config.yaml
padding_mode: "reflect"
stem: "single"
widths: [64, 128, 256]
residual_init: "zero_last"
beta2: 0.99
shampoo_beta: 0.99
epochs: 32.4
lr_schedule: "wsd"
decay_fraction: 0.2
Rows from block 7, named by matrix and row number. Rows with one number belong to one channel. Each number is 50 + 15 x the weight over its row's rms, rounded and kept within 0 to 99. All counts start at 0. After the name is the row's rms in percent of the matrix's.
# convs0: first 3x3 conv (model.blocks.7.convs.0.weight, 256x256x3x3), inputs 78-83, a 3x3 kernel for each
# convs1: second 3x3 conv (model.blocks.7.convs.1.weight, 256x256x3x3, transposed), outputs 78-83, a 3x3 kernel for each
convs0.20 100:68 46 39 67 54 45 52 75 59 35 51 70 50 46 19 46 28 24 38 51 31 73 52 70 30 56 45 60 47 43 50 64 53 30 16 77 51 36 35 39 33 51 63 66 50 94 74 37 63 68 74 44 32 41
convs0.21 099:30 51 44 39 34 61 46 28 48 49 40 53 66 34 70 39 73 51 47 50 35 41 28 78 48 32 46 58 44 64 68 50 54 33 48 17 45 54 68 22 39 48 76 32 52 68 25 70 41 51 48 73 43 51
convs0.22 103:51 62 46 71 56 39 51 40 66 61 75 53 71 31 25 49 67 46 68 47 35 79 22 30 33 40 54 43 69 30 65 55 59 20 53 60 42 31 49 43 38 82 40 49 72 23 65 38 72 81 64 69 46 40
convs0.23 102:53 47 70 50 41 48 38 61 67 65 47 66 50 45 67 69 43 44 38 51 50 49 43 59 38 66 55 41 33 46 53 36 64 53 38 36 71 64 42 43 50 41 62 42 54 48 77 38 66 35 39 50 45 43
convs0.24 108:49 54 42 63 61 16 20 63 50 48 67 74 47 39 58 51 55 21 21 22 88 53 46 44 52 29 70 65 75 60 64 58 65 28 63 54 59 46 47 37 68 45 70 47 35 54 51 55 35 37 34 30 60 55
convs0.25 093:58 60 59 43 57 34 69 55 40 72 53 66 41 52 48 59 44 61 55 44 71 78 56 66 22 50 73 58 50 61 58 46 63 43 53 46 46 53 51 51 32 29 47 65 52 55 56 73 67 43 44 38 34 45
convs0.26 096:31 55 36 55 70 52 40 48 52 45 55 51 54 49 66 29 50 41 74 44 60 56 49 56 40 53 34 38 34 27 48 52 29 32 53 54 61 46 45 68 35 46 65 50 53 51 60 76 59 57 39 68 48 72
convs0.27 100:33 61 32 61 38 74 47 69 31 56 56 45 76 51 21 61 39 74 49 55 32 74 42 61 69 70 73 34 74 24 66 32 50 42 43 30 67 69 37 56 64 58 60 53 55 33 35 25 32 56 38 38 43 50
convs0.28 103:48 37 52 48 60 35 51 45 45 46 71 82 52 40 48 21 49 72 62 33 36 59 41 59 58 90 21 56 55 28 30 24 35 48 47 00 43 48 55 55 47 48 63 49 43 40 45 26 40 56 51 29 63 37
convs0.29 100:68 36 68 50 67 49 53 55 54 19 61 79 08 81 71 58 73 56 25 55 39 43 17 48 66 38 54 35 37 47 37 52 48 60 36 50 40 40 51 88 53 34 84 63 15 39 53 55 48 92 56 41 99 30
convs0.30 095:62 53 59 67 49 38 37 40 55 39 51 16 64 46 50 39 72 54 36 22 60 45 34 40 74 60 45 57 53 37 30 75 61 64 38 38 56 55 51 58 55 63 55 76 39 62 35 64 69 56 64 44 50 53
convs0.31 103:53 64 44 55 46 43 53 35 59 40 71 38 58 81 54 28 74 34 54 56 35 38 64 67 51 39 39 63 58 65 74 63 59 52 63 27 65 56 40 53 36 34 51 67 61 61 61 50 41 54 44 57 48 51
convs0.32 097:21 40 50 49 34 33 59 44 46 59 38 77 55 71 65 72 34 42 27 37 30 25 67 56 07 45 21 55 64 44 50 41 68 54 24 40 53 52 62 63 43 48 59 60 45 60 43 31 34 21 36 33 52 59
convs0.33 097:73 48 56 34 54 42 46 43 55 70 27 37 75 41 36 37 24 53 62 73 58 32 60 44 31 39 44 69 34 38 64 57 44 13 52 53 29 53 59 42 43 59 56 76 34 58 38 40 45 28 47 46 55 58
convs0.34 101:69 53 39 54 31 47 53 41 65 48 66 43 50 43 50 57 22 47 38 40 41 47 68 56 32 56 48 30 20 48 32 49 73 49 60 60 43 62 64 67 45 30 61 65 59 29 40 52 56 53 63 61 44 40
convs0.35 100:58 43 32 53 43 54 61 50 63 57 36 40 30 48 49 48 48 43 50 44 52 51 50 62 69 80 56 78 50 41 52 47 51 67 56 57 93 48 58 41 45 53 59 34 29 52 22 30 43 59 39 46 60 34
convs0.36 093:37 34 31 70 46 60 33 48 48 60 57 52 48 54 64 36 36 67 63 33 52 36 53 68 63 41 59 67 53 33 50 74 59 33 47 45 41 46 44 62 35 23 60 71 54 55 42 28 36 43 54 76 37 73
convs0.37 094:63 66 75 47 28 13 38 64 40 55 44 37 33 48 62 29 45 17 54 44 26 61 55 55 60 39 61 51 49 39 68 48 43 64 37 17 82 72 62 48 43 49 39 56 53 69 42 35 65 60 61 37 63 48
convs0.38 103:51 65 63 61 48 28 27 39 54 68 48 11 47 33 64 49 27 67 58 68 56 62 30 54 61 27 54 41 56 27 35 36 56 41 52 35 81 56 32 58 40 60 40 61 57 43 62 40 49 39 21 32 47 57
convs0.39 100:34 43 55 44 34 46 47 55 40 71 46 26 39 76 54 23 38 65 68 77 46 67 50 23 83 39 56 52 30 34 34 61 50 54 00 50 28 55 32 21 32 51 54 64 56 50 49 13 39 22 43 56 49 63
convs0.40 100:31 19 45 50 53 48 51 48 47 46 49 45 69 71 25 72 48 63 58 85 54 24 35 56 40 25 69 76 50 59 32 20 54 67 32 67 43 36 42 30 44 44 43 24 38 47 21 42 48 44 35 62 60 68
convs0.41 091:41 56 40 40 82 50 62 48 41 56 43 55 59 38 49 61 51 57 47 36 55 50 35 59 68 59 50 35 38 54 20 68 47 42 66 53 31 71 29 84 79 39 25 36 55 76 45 51 32 42 61 83 37 42
convs0.42 106:52 40 64 60 09 48 42 48 38 41 42 58 80 26 48 38 32 38 53 47 48 95 24 51 48 44 56 51 65 44 48 28 40 29 19 62 42 43 48 48 36 30 23 36 55 50 45 29 53 40 51 64 71 18
convs0.43 101:53 54 64 73 50 24 48 44 64 61 58 51 51 73 44 65 43 45 50 50 50 66 33 51 47 63 46 64 34 44 56 61 54 32 41 32 49 20 79 57 56 46 47 81 64 50 45 70 72 59 69 35 59 03
convs0.44 098:40 56 23 37 45 46 44 63 52 41 45 57 47 14 48 85 68 35 49 48 45 69 76 45 45 32 59 47 50 32 65 39 42 47 40 53 53 59 48 49 31 34 47 54 71 49 55 32 88 47 52 50 20 47
convs0.45 102:50 36 39 49 35 17 42 53 65 47 83 44 73 60 34 54 54 75 41 64 59 67 50 39 42 38 82 38 52 43 47 64 43 32 17 40 17 55 60 62 33 49 53 71 62 69 46 36 46 33 33 47 39 41
convs0.46 097:61 52 37 65 44 61 46 65 38 25 87 79 43 59 24 74 65 74 65 53 56 48 37 43 39 37 45 38 67 33 51 50 48 34 24 60 41 69 28 49 47 38 05 26 44 55 32 56 34 54 38 57 57 80
convs0.47 106:50 54 52 52 31 39 41 51 33 84 55 46 60 39 31 84 68 42 42 48 50 51 42 60 52 31 76 53 73 36 72 35 34 50 41 35 76 52 65 31 58 54 50 36 66 62 23 58 49 68 47 48 38 49
convs0.48 103:81 36 40 67 44 32 51 44 39 76 52 56 43 51 36 34 56 52 23 38 64 30 68 54 47 38 46 51 64 62 49 22 34 56 32 55 24 53 53 45 47 33 49 89 61 41 39 49 57 42 41 34 48 34
convs0.49 100:49 32 64 64 44 24 63 77 84 34 52 36 58 37 55 77 40 41 51 43 39 17 58 53 53 51 40 34 37 42 36 56 50 57 53 45 40 28 56 47 62 43 62 51 88 43 54 36 32 74 58 59 33 38
convs0.50 096:05 56 55 62 47 26 50 54 52 55 30 39 43 50 46 20 29 42 59 47 33 51 43 41 43 56 39 52 31 43 24 55 59 42 27 59 62 35 40 67 25 51 60 49 36 45 64 48 56 34 51 55 62 58
convs0.51 110:44 35 53 51 47 38 40 39 34 35 36 40 58 71 46 70 29 47 46 72 63 64 68 39 44 46 38 47 25 41 63 58 23 48 51 50 34 32 67 43 60 44 15 35 43 45 76 42 68 71 45 41 42 59
convs0.52 095:43 62 30 66 31 45 56 77 55 63 40 48 51 58 36 83 20 40 64 45 64 34 68 39 59 41 58 59 49 61 41 56 42 77 25 46 45 80 37 64 45 43 62 70 66 18 59 39 45 37 26 42 46 62
convs0.53 100:65 38 68 43 66 54 70 30 86 58 67 46 36 40 46 48 54 59 69 47 32 77 12 71 50 61 63 76 43 49 74 45 54 25 55 27 39 27 41 76 49 57 67 45 71 46 32 32 34 39 40 53 52 42
convs0.54 089:43 62 58 44 64 51 53 54 78 56 36 10 35 38 58 31 81 00 71 45 48 81 36 50 61 37 52 38 57 51 36 20 86 46 37 54 65 54 54 47 17 52 59 63 37 53 61 23 36 65 74 50 47 67
convs0.55 097:20 63 18 29 39 35 61 86 50 61 72 54 21 58 76 55 42 79 75 60 55 38 38 41 59 49 72 41 65 21 79 52 49 42 35 64 50 48 53 63 55 44 80 58 67 37 03 42 56 46 28 51 63 63
convs0.56 098:71 46 74 50 50 64 66 49 57 66 40 33 57 50 46 33 79 18 41 35 64 31 61 06 28 53 38 53 37 39 61 34 80 60 71 13 38 69 32 41 41 69 51 33 42 55 34 35 43 49 87 61 59 17
convs0.57 109:75 55 28 29 36 80 54 26 57 69 62 37 46 43 23 18 62 49 47 35 52 71 72 46 71 28 84 45 39 52 43 34 45 66 80 25 46 44 67 60 56 58 35 48 80 42 58 70 43 58 31 62 45 60
convs0.58 099:38 77 24 55 48 51 34 33 75 46 54 51 41 47 52 26 37 33 61 53 55 09 54 70 61 51 29 64 26 69 36 45 33 59 58 55 34 48 63 28 56 19 44 43 67 59 33 43 77 51 64 49 41 60
convs0.59 103:53 37 47 63 30 43 44 48 56 65 42 59 19 79 65 48 36 49 29 52 53 52 47 42 34 49 49 50 54 48 74 66 56 52 45 44 52 62 62 25 67 35 83 49 00 60 57 15 38 54 62 45 63 41
convs0.60 105:37 57 58 44 45 61 64 48 74 66 62 53 56 36 32 64 28 66 26 41 25 53 63 36 41 30 64 47 55 48 45 49 52 35 32 56 60 39 42 62 29 39 42 33 42 22 58 61 77 74 64 34 40 11
convs0.61 105:45 49 22 35 62 45 56 85 54 59 52 51 47 55 45 93 24 61 85 62 44 23 32 49 97 41 52 22 55 57 45 54 40 37 66 68 54 39 39 51 47 48 32 37 59 50 43 71 41 29 49 76 50 51
convs0.62 102:34 39 65 56 45 39 40 53 36 49 60 03 69 59 70 53 51 60 46 50 39 46 42 67 50 42 55 81 54 62 62 27 52 62 47 67 47 38 62 61 42 29 41 38 51 38 43 33 37 41 27 51 46 65
convs0.63 092:71 69 40 40 34 32 63 59 58 70 49 41 66 52 82 59 51 51 91 67 54 63 41 68 43 65 83 59 72 44 53 49 73 65 62 69 57 56 51 65 33 68 19 52 53 54 55 33 41 48 38 49 42 68
convs0.64 103:36 41 46 42 65 19 59 42 43 44 24 45 46 64 91 21 37 38 54 29 59 50 51 51 44 25 36 34 62 55 58 47 75 58 61 29 61 46 74 40 65 49 58 75 43 46 59 42 49 30 48 47 64 52
convs0.65 105:54 47 83 40 44 51 33 41 99 47 55 51 64 60 65 52 65 39 34 44 70 56 51 47 32 73 43 68 41 54 46 54 70 83 16 30 40 42 74 38 48 35 53 02 65 58 41 51 42 21 52 51 62 37
convs0.66 101:79 43 61 24 64 57 44 38 39 41 61 58 62 47 56 60 36 44 47 50 17 42 78 24 53 43 40 76 65 42 42 64 49 54 32 39 59 57 45 46 46 53 62 47 53 64 55 45 68 56 45 46 39 70
convs0.67 101:56 43 38 44 51 39 46 58 34 62 69 31 43 41 50 59 75 13 50 50 36 31 51 62 70 55 60 50 61 77 67 45 55 71 46 58 37 43 52 36 33 74 37 55 28 73 73 52 38 44 40 76 52 72
convs0.68 094:45 36 50 34 40 39 56 53 52 74 46 30 61 58 50 34 34 75 62 61 61 23 44 53 50 67 65 60 47 54 22 46 51 60 35 61 50 50 43 42 41 68 32 50 57 51 65 76 36 60 49 69 58 65
convs0.69 101:44 46 73 50 65 65 59 30 26 80 35 43 46 59 48 62 18 75 37 29 79 40 47 35 37 71 69 49 29 55 58 58 42 10 67 42 65 62 30 39 57 41 20 86 48 23 59 69 63 57 50 49 48 40
convs0.70 103:52 65 49 28 28 48 50 39 51 49 46 55 67 56 46 31 60 59 68 27 74 62 64 32 52 51 26 86 38 50 90 45 60 33 51 68 44 28 60 56 43 38 32 57 40 42 40 29 44 52 62 59 50 83
convs0.71 107:46 44 45 77 59 84 72 41 55 52 43 62 47 47 46 41 65 45 50 44 23 32 70 50 29 67 40 56 56 64 42 41 58 54 45 73 66 54 42 49 61 68 36 66 54 81 58 61 31 39 74 43 34 48
convs0.72 107:94 26 64 40 68 57 35 50 43 78 44 60 44 32 72 43 74 69 60 58 64 72 50 41 54 64 44 70 52 63 53 49 32 32 30 23 44 53 81 24 45 53 64 55 29 54 29 46 36 54 32 38 46 56
convs0.73 104:50 64 58 62 41 54 58 40 40 45 58 46 57 44 58 48 57 67 52 46 41 59 26 64 61 43 54 39 53 58 38 34 51 53 62 44 40 46 57 61 59 41 49 67 50 58 66 52 60 46 44 50 38 37
convs0.74 104:19 42 77 64 36 64 42 56 30 48 71 20 44 51 34 36 52 42 50 46 21 33 73 57 37 32 49 53 31 76 73 46 22 37 64 42 68 44 62 47 14 57 37 42 58 60 61 86 64 38 17 48 81 40
convs0.75 103:68 69 41 42 36 63 67 40 43 20 59 66 71 54 53 26 46 88 35 56 80 15 45 59 55 53 50 55 54 53 45 41 40 12 66 61 64 36 57 29 39 50 59 68 27 31 43 59 55 53 44 35 40 68
convs0.76 099:42 40 42 74 30 67 68 56 71 37 52 62 61 59 52 74 70 47 62 44 47 10 48 48 68 34 57 44 61 47 81 44 57 44 48 66 45 46 56 53 72 47 57 68 58 73 57 73 33 56 60 56 67 55
convs0.77 095:18 49 39 61 57 53 22 67 55 64 58 55 47 35 50 38 45 69 68 41 58 69 65 32 27 36 44 50 60 13 58 39 54 37 40 45 45 49 68 55 32 60 35 41 69 35 61 60 49 48 65 48 55 63
convs0.78 099:37 47 56 53 55 43 35 35 39 58 50 35 45 47 59 30 41 59 52 54 37 47 19 42 42 46 45 63 58 50 30 50 34 27 70 18 64 32 45 38 35 48 41 48 61 28 34 89 59 66 38 67 35 59
convs0.79 106:65 35 11 34 68 99 44 65 49 49 56 58 73 46 47 68 31 24 25 72 34 62 51 58 44 33 66 66 56 70 50 39 43 54 50 54 33 77 38 49 38 45 40 34 60 49 59 44 48 52 52 68 40 46
convs0.80 101:51 53 71 73 51 44 37 36 46 71 65 71 33 41 50 64 56 35 85 66 46 26 27 65 79 66 66 61 49 40 25 42 64 68 42 60 35 39 47 36 44 55 32 28 28 96 62 37 58 62 53 26 61 40
convs1.20 096:71 57 42 46 30 43 74 69 32 59 43 50 31 36 76 44 48 45 45 45 78 53 80 19 64 28 32 43 53 87 89 65 84 21 34 39 67 51 63 59 79 15 62 71 69 64 60 39 56 44 49 60 36 47
convs1.21 098:57 31 59 53 59 48 31 64 63 66 37 32 78 59 33 56 60 46 36 67 35 57 59 62 33 36 59 36 27 79 40 40 55 89 39 44 44 45 35 50 57 30 74 38 66 59 73 39 32 32 61 38 57 30
convs1.22 099:64 54 56 45 35 76 69 55 53 45 41 55 35 48 42 34 55 45 52 54 36 40 57 66 43 57 81 31 84 76 51 61 34 49 48 43 42 45 61 70 23 35 67 52 60 61 50 57 66 69 77 61 43 70
convs1.23 100:52 54 39 45 57 59 65 38 81 57 65 66 67 28 49 80 51 35 00 55 64 29 49 47 53 47 65 46 55 87 83 42 53 83 27 26 59 17 45 40 54 52 35 29 65 39 43 64 46 40 53 53 63 46
convs1.24 103:62 59 49 46 43 53 43 57 61 53 20 72 50 32 50 39 61 56 64 36 80 64 29 62 51 67 34 51 26 44 58 32 35 60 85 29 47 36 46 54 38 55 27 67 41 55 45 48 78 75 74 56 25 49
convs1.25 090:75 29 49 80 50 59 37 59 43 41 66 61 49 46 51 60 49 53 81 45 56 38 40 30 40 36 15 59 37 62 76 62 51 57 49 51 36 53 71 40 47 30 41 54 36 48 49 51 42 57 29 38 31 36
convs1.26 099:43 48 70 47 58 54 59 46 54 47 43 31 66 25 65 28 75 14 19 45 40 55 23 45 49 54 50 62 29 49 48 46 61 39 36 51 42 64 69 70 25 56 28 52 66 49 61 55 29 50 45 48 65 49
convs1.27 104:72 45 45 60 61 77 45 52 36 78 30 68 70 79 28 51 55 59 43 86 29 29 53 57 44 46 49 55 49 36 34 52 62 20 44 31 24 52 63 46 27 61 32 55 60 51 53 55 71 65 40 44 42 32
convs1.28 101:19 76 37 39 43 60 49 72 54 51 74 42 23 45 61 46 57 52 48 38 53 53 52 63 75 33 57 48 41 53 38 26 65 41 67 25 96 89 56 99 68 55 31 45 49 53 34 40 43 45 51 46 19 39
convs1.29 098:40 49 41 38 35 38 81 47 38 17 52 54 39 41 35 55 39 47 36 34 19 28 53 58 39 67 61 46 45 50 56 14 65 63 37 47 08 82 14 48 60 44 21 30 48 49 65 48 79 80 48 70 53 18
convs1.30 092:65 50 33 45 52 17 59 37 62 41 70 32 47 38 81 40 27 80 64 43 16 69 82 60 41 48 53 55 44 58 62 43 45 61 51 26 43 13 38 29 71 50 24 30 48 27 42 53 36 52 55 28 37 60
convs1.31 104:69 55 39 69 52 49 52 99 65 78 37 66 62 27 38 54 37 69 71 22 64 30 68 55 30 57 84 38 13 55 74 56 00 43 11 45 33 35 63 41 15 67 53 47 59 55 53 78 37 68 42 48 44 52
convs1.32 096:41 69 44 58 74 26 37 53 28 55 37 39 21 74 60 58 38 25 53 38 48 66 18 53 64 46 84 05 34 68 51 75 37 72 40 45 61 77 56 27 64 47 53 67 50 51 42 43 60 72 58 52 26 30
convs1.33 094:50 54 60 81 38 35 56 71 70 54 49 32 56 31 43 34 75 36 67 37 63 60 69 33 29 66 35 28 32 40 61 24 55 24 61 65 36 24 62 35 56 47 51 49 27 59 70 99 68 54 79 40 77 48
convs1.34 099:84 41 53 49 40 69 16 53 47 37 47 42 84 60 62 63 40 48 66 28 60 46 52 41 22 41 56 47 58 47 93 50 55 21 48 31 60 58 39 17 37 40 30 46 46 46 56 62 47 87 54 46 70 49
convs1.35 100:70 28 48 59 43 39 61 63 59 32 62 61 52 46 82 21 28 34 66 61 47 60 51 78 76 50 23 58 38 73 31 33 52 18 81 13 29 69 35 32 54 39 42 34 57 48 38 40 45 51 66 42 61 32
convs1.36 090:58 73 70 59 62 13 51 28 49 25 38 49 60 68 59 53 49 28 30 55 23 39 70 18 59 52 13 21 66 42 59 60 85 61 56 68 45 51 41 66 47 58 60 44 57 48 36 39 30 34 50 46 28 60
convs1.37 094:59 60 55 44 37 50 60 52 35 46 36 50 30 51 38 41 72 53 53 43 53 39 45 47 74 35 85 73 32 54 34 39 56 66 19 45 57 34 55 38 66 55 66 55 71 46 50 58 59 26 50 58 50 69
convs1.38 100:24 50 31 77 20 47 59 44 31 34 65 68 59 34 63 45 68 58 24 51 43 72 71 57 64 51 31 70 37 72 40 56 36 24 49 36 53 54 34 49 43 50 45 41 38 38 44 55 32 43 51 51 61 49
convs1.39 099:60 20 59 88 44 50 47 54 49 38 59 41 56 24 71 51 72 82 70 32 48 37 51 42 57 51 28 24 36 43 38 73 69 29 44 61 38 57 56 32 47 45 67 74 99 46 41 37 72 53 58 34 27 38
convs1.40 102:63 46 47 43 53 39 11 52 66 47 52 30 39 58 49 45 58 44 44 45 59 39 61 40 76 16 81 51 52 50 44 59 24 55 42 57 50 40 55 40 45 68 48 45 64 47 59 50 48 30 47 64 25 20
convs1.41 096:40 51 42 73 62 62 41 46 37 44 58 46 64 73 38 65 64 54 64 56 58 48 45 32 26 76 24 37 58 31 51 54 38 39 38 76 58 40 49 62 46 42 40 42 52 76 41 67 47 69 31 54 42 30
convs1.42 107:51 53 43 51 36 54 17 62 50 61 44 49 56 41 56 63 63 70 52 55 65 30 51 31 51 69 48 44 20 35 73 56 36 53 49 60 65 59 52 25 48 48 31 55 24 53 41 46 37 24 34 62 56 61
convs1.43 100:34 55 34 86 50 40 49 54 38 49 59 49 61 27 36 25 67 61 30 70 52 59 46 55 51 66 66 85 36 47 56 61 59 24 76 55 39 59 58 29 49 58 34 43 57 40 53 62 48 47 34 47 59 48
convs1.44 096:64 47 50 62 53 51 64 32 71 69 36 43 39 45 46 61 38 32 75 82 64 45 51 51 42 64 77 51 24 56 72 89 37 57 11 55 60 72 51 50 44 39 27 60 24 33 39 69 54 48 79 50 17 65
convs1.45 107:37 59 69 69 34 49 49 45 72 68 57 55 52 34 56 42 70 70 43 47 43 81 41 59 47 28 56 36 31 50 59 38 89 64 44 26 26 66 27 33 47 57 47 40 39 52 53 65 45 37 55 45 62 53
convs1.46 098:45 59 36 17 63 83 51 53 38 58 33 52 65 58 40 42 40 44 64 61 45 67 48 63 68 27 58 34 70 44 73 38 63 64 10 50 63 59 57 58 41 54 07 36 62 81 59 48 61 68 41 83 70 64
convs1.47 104:53 60 49 44 32 78 23 29 55 58 52 58 52 62 42 58 91 53 75 68 59 45 38 58 74 46 58 54 54 51 24 42 85 73 38 29 48 59 71 53 52 55 34 43 40 43 42 19 54 46 45 56 54 20
convs1.48 102:58 49 51 55 52 60 51 64 50 67 68 56 54 61 42 47 63 42 74 56 53 44 69 56 63 49 58 64 53 73 64 38 64 47 70 74 40 71 47 45 55 69 30 56 52 34 49 42 30 43 14 43 46 52
convs1.49 105:60 49 54 36 77 36 53 71 67 46 53 21 48 54 60 42 46 66 77 62 25 57 49 42 58 61 29 48 53 57 44 26 64 56 52 48 63 50 13 45 42 39 46 81 24 62 52 38 66 58 29 55 58 43
convs1.50 101:40 40 70 48 76 59 54 44 33 46 36 65 49 38 56 39 51 70 72 43 51 44 51 56 37 43 55 42 53 43 26 57 50 54 43 60 60 66 54 74 49 39 45 61 75 62 27 52 52 42 64 56 30 43
convs1.51 109:49 48 27 35 41 39 55 64 27 67 48 39 41 47 73 58 71 54 61 65 57 61 21 39 62 57 51 45 37 33 72 47 49 44 70 36 52 64 48 44 34 53 71 62 73 75 37 45 20 57 57 77 43 60
convs1.52 099:35 51 81 65 79 59 52 55 47 45 38 66 60 41 42 43 62 50 59 39 53 68 41 83 33 65 75 12 62 23 38 48 51 81 43 33 47 39 41 61 49 48 52 50 39 75 74 32 40 28 41 60 51 62
convs1.53 104:60 43 59 77 69 29 76 36 37 56 57 38 64 55 49 55 64 54 48 30 42 12 63 43 78 31 45 60 00 47 41 49 45 57 60 48 37 36 54 72 53 23 52 47 60 15 42 51 51 39 57 56 47 56
convs1.54 096:47 59 59 79 68 52 30 48 55 34 62 35 68 40 43 72 43 31 25 45 38 62 42 77 64 57 52 50 57 58 53 46 40 76 23 40 47 60 59 36 49 42 64 68 84 23 42 45 56 43 65 45 43 61
convs1.55 098:42 61 46 53 52 59 58 33 12 32 67 47 36 26 56 12 47 31 54 87 57 49 51 39 78 26 76 41 48 67 54 28 33 69 32 29 62 64 50 67 56 43 36 56 62 59 40 53 67 36 37 41 54 34
convs1.56 097:50 31 71 60 41 39 12 37 46 41 39 55 59 32 59 59 41 47 45 68 20 66 29 86 52 61 90 75 44 42 50 43 35 51 59 53 63 56 57 41 45 46 43 56 44 74 62 71 34 53 39 50 52 62
convs1.57 115:48 40 20 70 29 59 52 50 41 59 38 30 42 42 58 55 56 66 35 22 50 54 57 39 42 85 68 75 41 61 48 60 42 55 52 41 70 44 57 24 50 40 52 58 49 48 44 28 40 46 53 40 52 48
convs1.58 095:77 07 46 60 38 62 52 42 63 41 63 30 31 59 78 27 46 56 65 35 59 36 26 36 72 61 37 62 50 64 34 32 59 35 83 42 20 61 16 48 53 55 33 49 46 32 19 69 37 49 36 63 72 64
convs1.59 103:42 27 35 48 53 55 38 21 62 30 60 00 60 37 52 53 55 46 33 62 51 65 44 50 45 63 63 56 35 25 28 56 63 34 83 48 35 70 60 33 63 60 67 51 83 60 63 56 64 56 55 51 73 30
convs1.60 100:15 69 67 53 21 73 42 56 52 40 63 33 36 56 17 71 52 50 41 54 79 40 59 44 91 29 39 27 52 48 57 26 80 50 69 50 59 42 73 55 31 61 64 65 40 52 73 25 39 45 63 60 45 54
convs1.61 113:30 39 38 42 61 40 44 52 56 40 65 44 14 45 63 08 44 61 46 31 63 48 59 31 55 56 73 48 57 52 59 47 45 50 40 73 29 71 41 84 44 41 50 42 71 57 42 36 50 64 51 48 17 61
convs1.62 102:47 59 60 21 49 45 57 73 86 35 42 68 60 60 36 56 56 31 29 49 45 61 53 53 41 28 55 35 86 40 58 03 47 45 43 53 49 62 23 40 53 56 64 39 77 46 59 69 60 60 41 50 32 41
convs1.63 097:66 42 64 25 75 43 50 59 62 57 40 18 45 46 60 35 50 61 55 71 67 54 37 58 03 51 18 45 53 35 55 31 43 64 47 85 40 51 64 56 40 29 32 34 34 55 52 38 71 52 72 34 49 47
convs1.64 101:57 64 70 21 38 45 74 56 80 68 46 36 54 60 53 64 53 62 49 70 26 47 42 48 73 51 43 19 54 47 55 56 58 45 36 63 57 75 47 32 29 65 49 56 33 59 62 46 32 59 31 77 65 38
convs1.65 100:53 71 67 55 46 36 63 73 45 70 47 75 51 50 67 44 36 45 55 39 59 43 55 45 54 39 60 47 16 54 61 46 32 71 87 52 83 47 41 32 59 56 55 46 43 71 63 42 53 47 49 35 19 17
convs1.66 100:53 69 76 70 47 66 24 78 79 52 66 68 33 54 53 50 46 54 46 51 52 54 57 39 41 37 49 44 63 07 65 50 49 29 45 35 78 39 74 59 60 44 48 53 51 75 38 70 63 49 64 59 47 88
convs1.67 103:23 48 37 61 54 52 75 28 44 41 59 41 47 57 55 46 48 52 21 46 25 23 54 58 45 78 56 59 45 69 63 37 39 17 55 99 61 70 57 70 54 72 50 59 38 31 46 35 47 53 39 47 45 67
convs1.68 098:50 51 45 70 83 47 32 22 41 50 31 23 44 53 52 61 54 28 65 42 75 55 44 53 74 68 56 52 58 26 22 49 45 35 32 69 39 47 60 09 46 16 57 46 58 59 49 28 47 24 63 54 35 36
convs1.69 105:28 45 52 47 38 65 65 52 59 29 53 65 46 38 58 65 33 84 32 54 74 82 35 55 44 70 55 16 60 31 80 50 57 28 56 53 69 58 59 38 63 40 71 41 31 38 45 27 48 46 55 53 63 63
convs1.70 099:49 67 37 66 48 70 25 64 21 45 28 21 48 55 51 61 43 41 18 48 26 45 56 14 44 54 51 47 37 26 64 50 50 26 28 81 43 37 88 59 66 56 49 44 47 72 48 93 46 56 35 60 55 72
convs1.71 107:45 34 34 55 60 38 62 41 51 62 52 47 64 52 61 44 57 49 66 64 97 46 30 87 74 73 43 64 36 75 00 97 33 96 59 37 46 54 67 55 56 17 59 42 49 52 29 39 61 59 39 59 70 59
convs1.72 110:42 26 43 61 32 28 47 48 66 55 65 43 41 48 47 64 56 46 79 58 58 58 30 36 47 36 67 45 33 67 38 56 54 47 44 47 55 37 46 66 86 26 47 36 33 36 38 54 53 50 43 31 29 55
convs1.73 105:60 53 36 24 31 58 62 52 52 62 45 66 40 32 73 61 68 63 39 71 60 37 59 49 33 62 49 35 63 77 34 54 37 29 64 37 46 40 82 36 48 45 34 61 26 00 35 46 51 62 48 40 39 41
convs1.74 098:59 20 76 67 38 59 68 13 84 27 50 54 65 39 89 33 47 81 49 56 50 63 51 79 57 46 54 32 55 73 43 51 41 69 28 64 52 60 36 45 60 66 37 46 38 51 48 64 65 45 50 51 68 71
convs1.75 105:51 64 37 66 50 45 36 71 43 32 49 88 41 56 53 17 33 48 64 57 73 44 55 11 62 53 59 21 54 57 85 34 52 52 63 49 69 40 37 26 58 47 63 40 80 14 41 58 20 49 84 23 47 66
convs1.76 105:08 53 36 90 25 51 37 54 53 49 44 27 52 55 46 19 40 74 30 67 73 39 67 50 24 60 54 55 45 61 67 53 57 37 69 70 64 69 56 49 58 67 25 41 10 20 44 43 31 71 41 58 58 36
convs1.77 097:51 60 29 29 55 69 29 50 48 36 65 48 45 60 54 38 52 41 59 60 48 43 62 33 46 36 34 40 50 53 59 62 82 30 68 52 50 42 44 63 23 40 48 71 43 60 47 35 78 73 48 39 41 63
convs1.78 098:69 52 70 37 37 44 50 66 53 59 57 48 56 49 48 25 70 58 21 49 60 56 44 45 32 57 39 73 48 40 58 50 41 52 55 27 43 61 43 40 40 52 56 64 63 70 52 49 33 55 40 60 35 63
convs1.79 108:38 63 46 49 41 62 61 58 50 81 61 59 66 35 63 67 60 67 33 48 84 42 24 41 66 45 43 24 45 59 48 52 30 63 63 81 66 48 64 49 62 33 67 68 75 70 41 36 65 52 52 66 50 59
convs1.80 099:53 51 32 58 62 50 66 49 57 25 52 28 45 51 57 43 33 32 49 43 10 67 47 51 52 57 43 70 60 57 34 64 33 63 53 56 69 62 55 36 69 51 40 66 24 50 48 59 40 47 37 29 06 49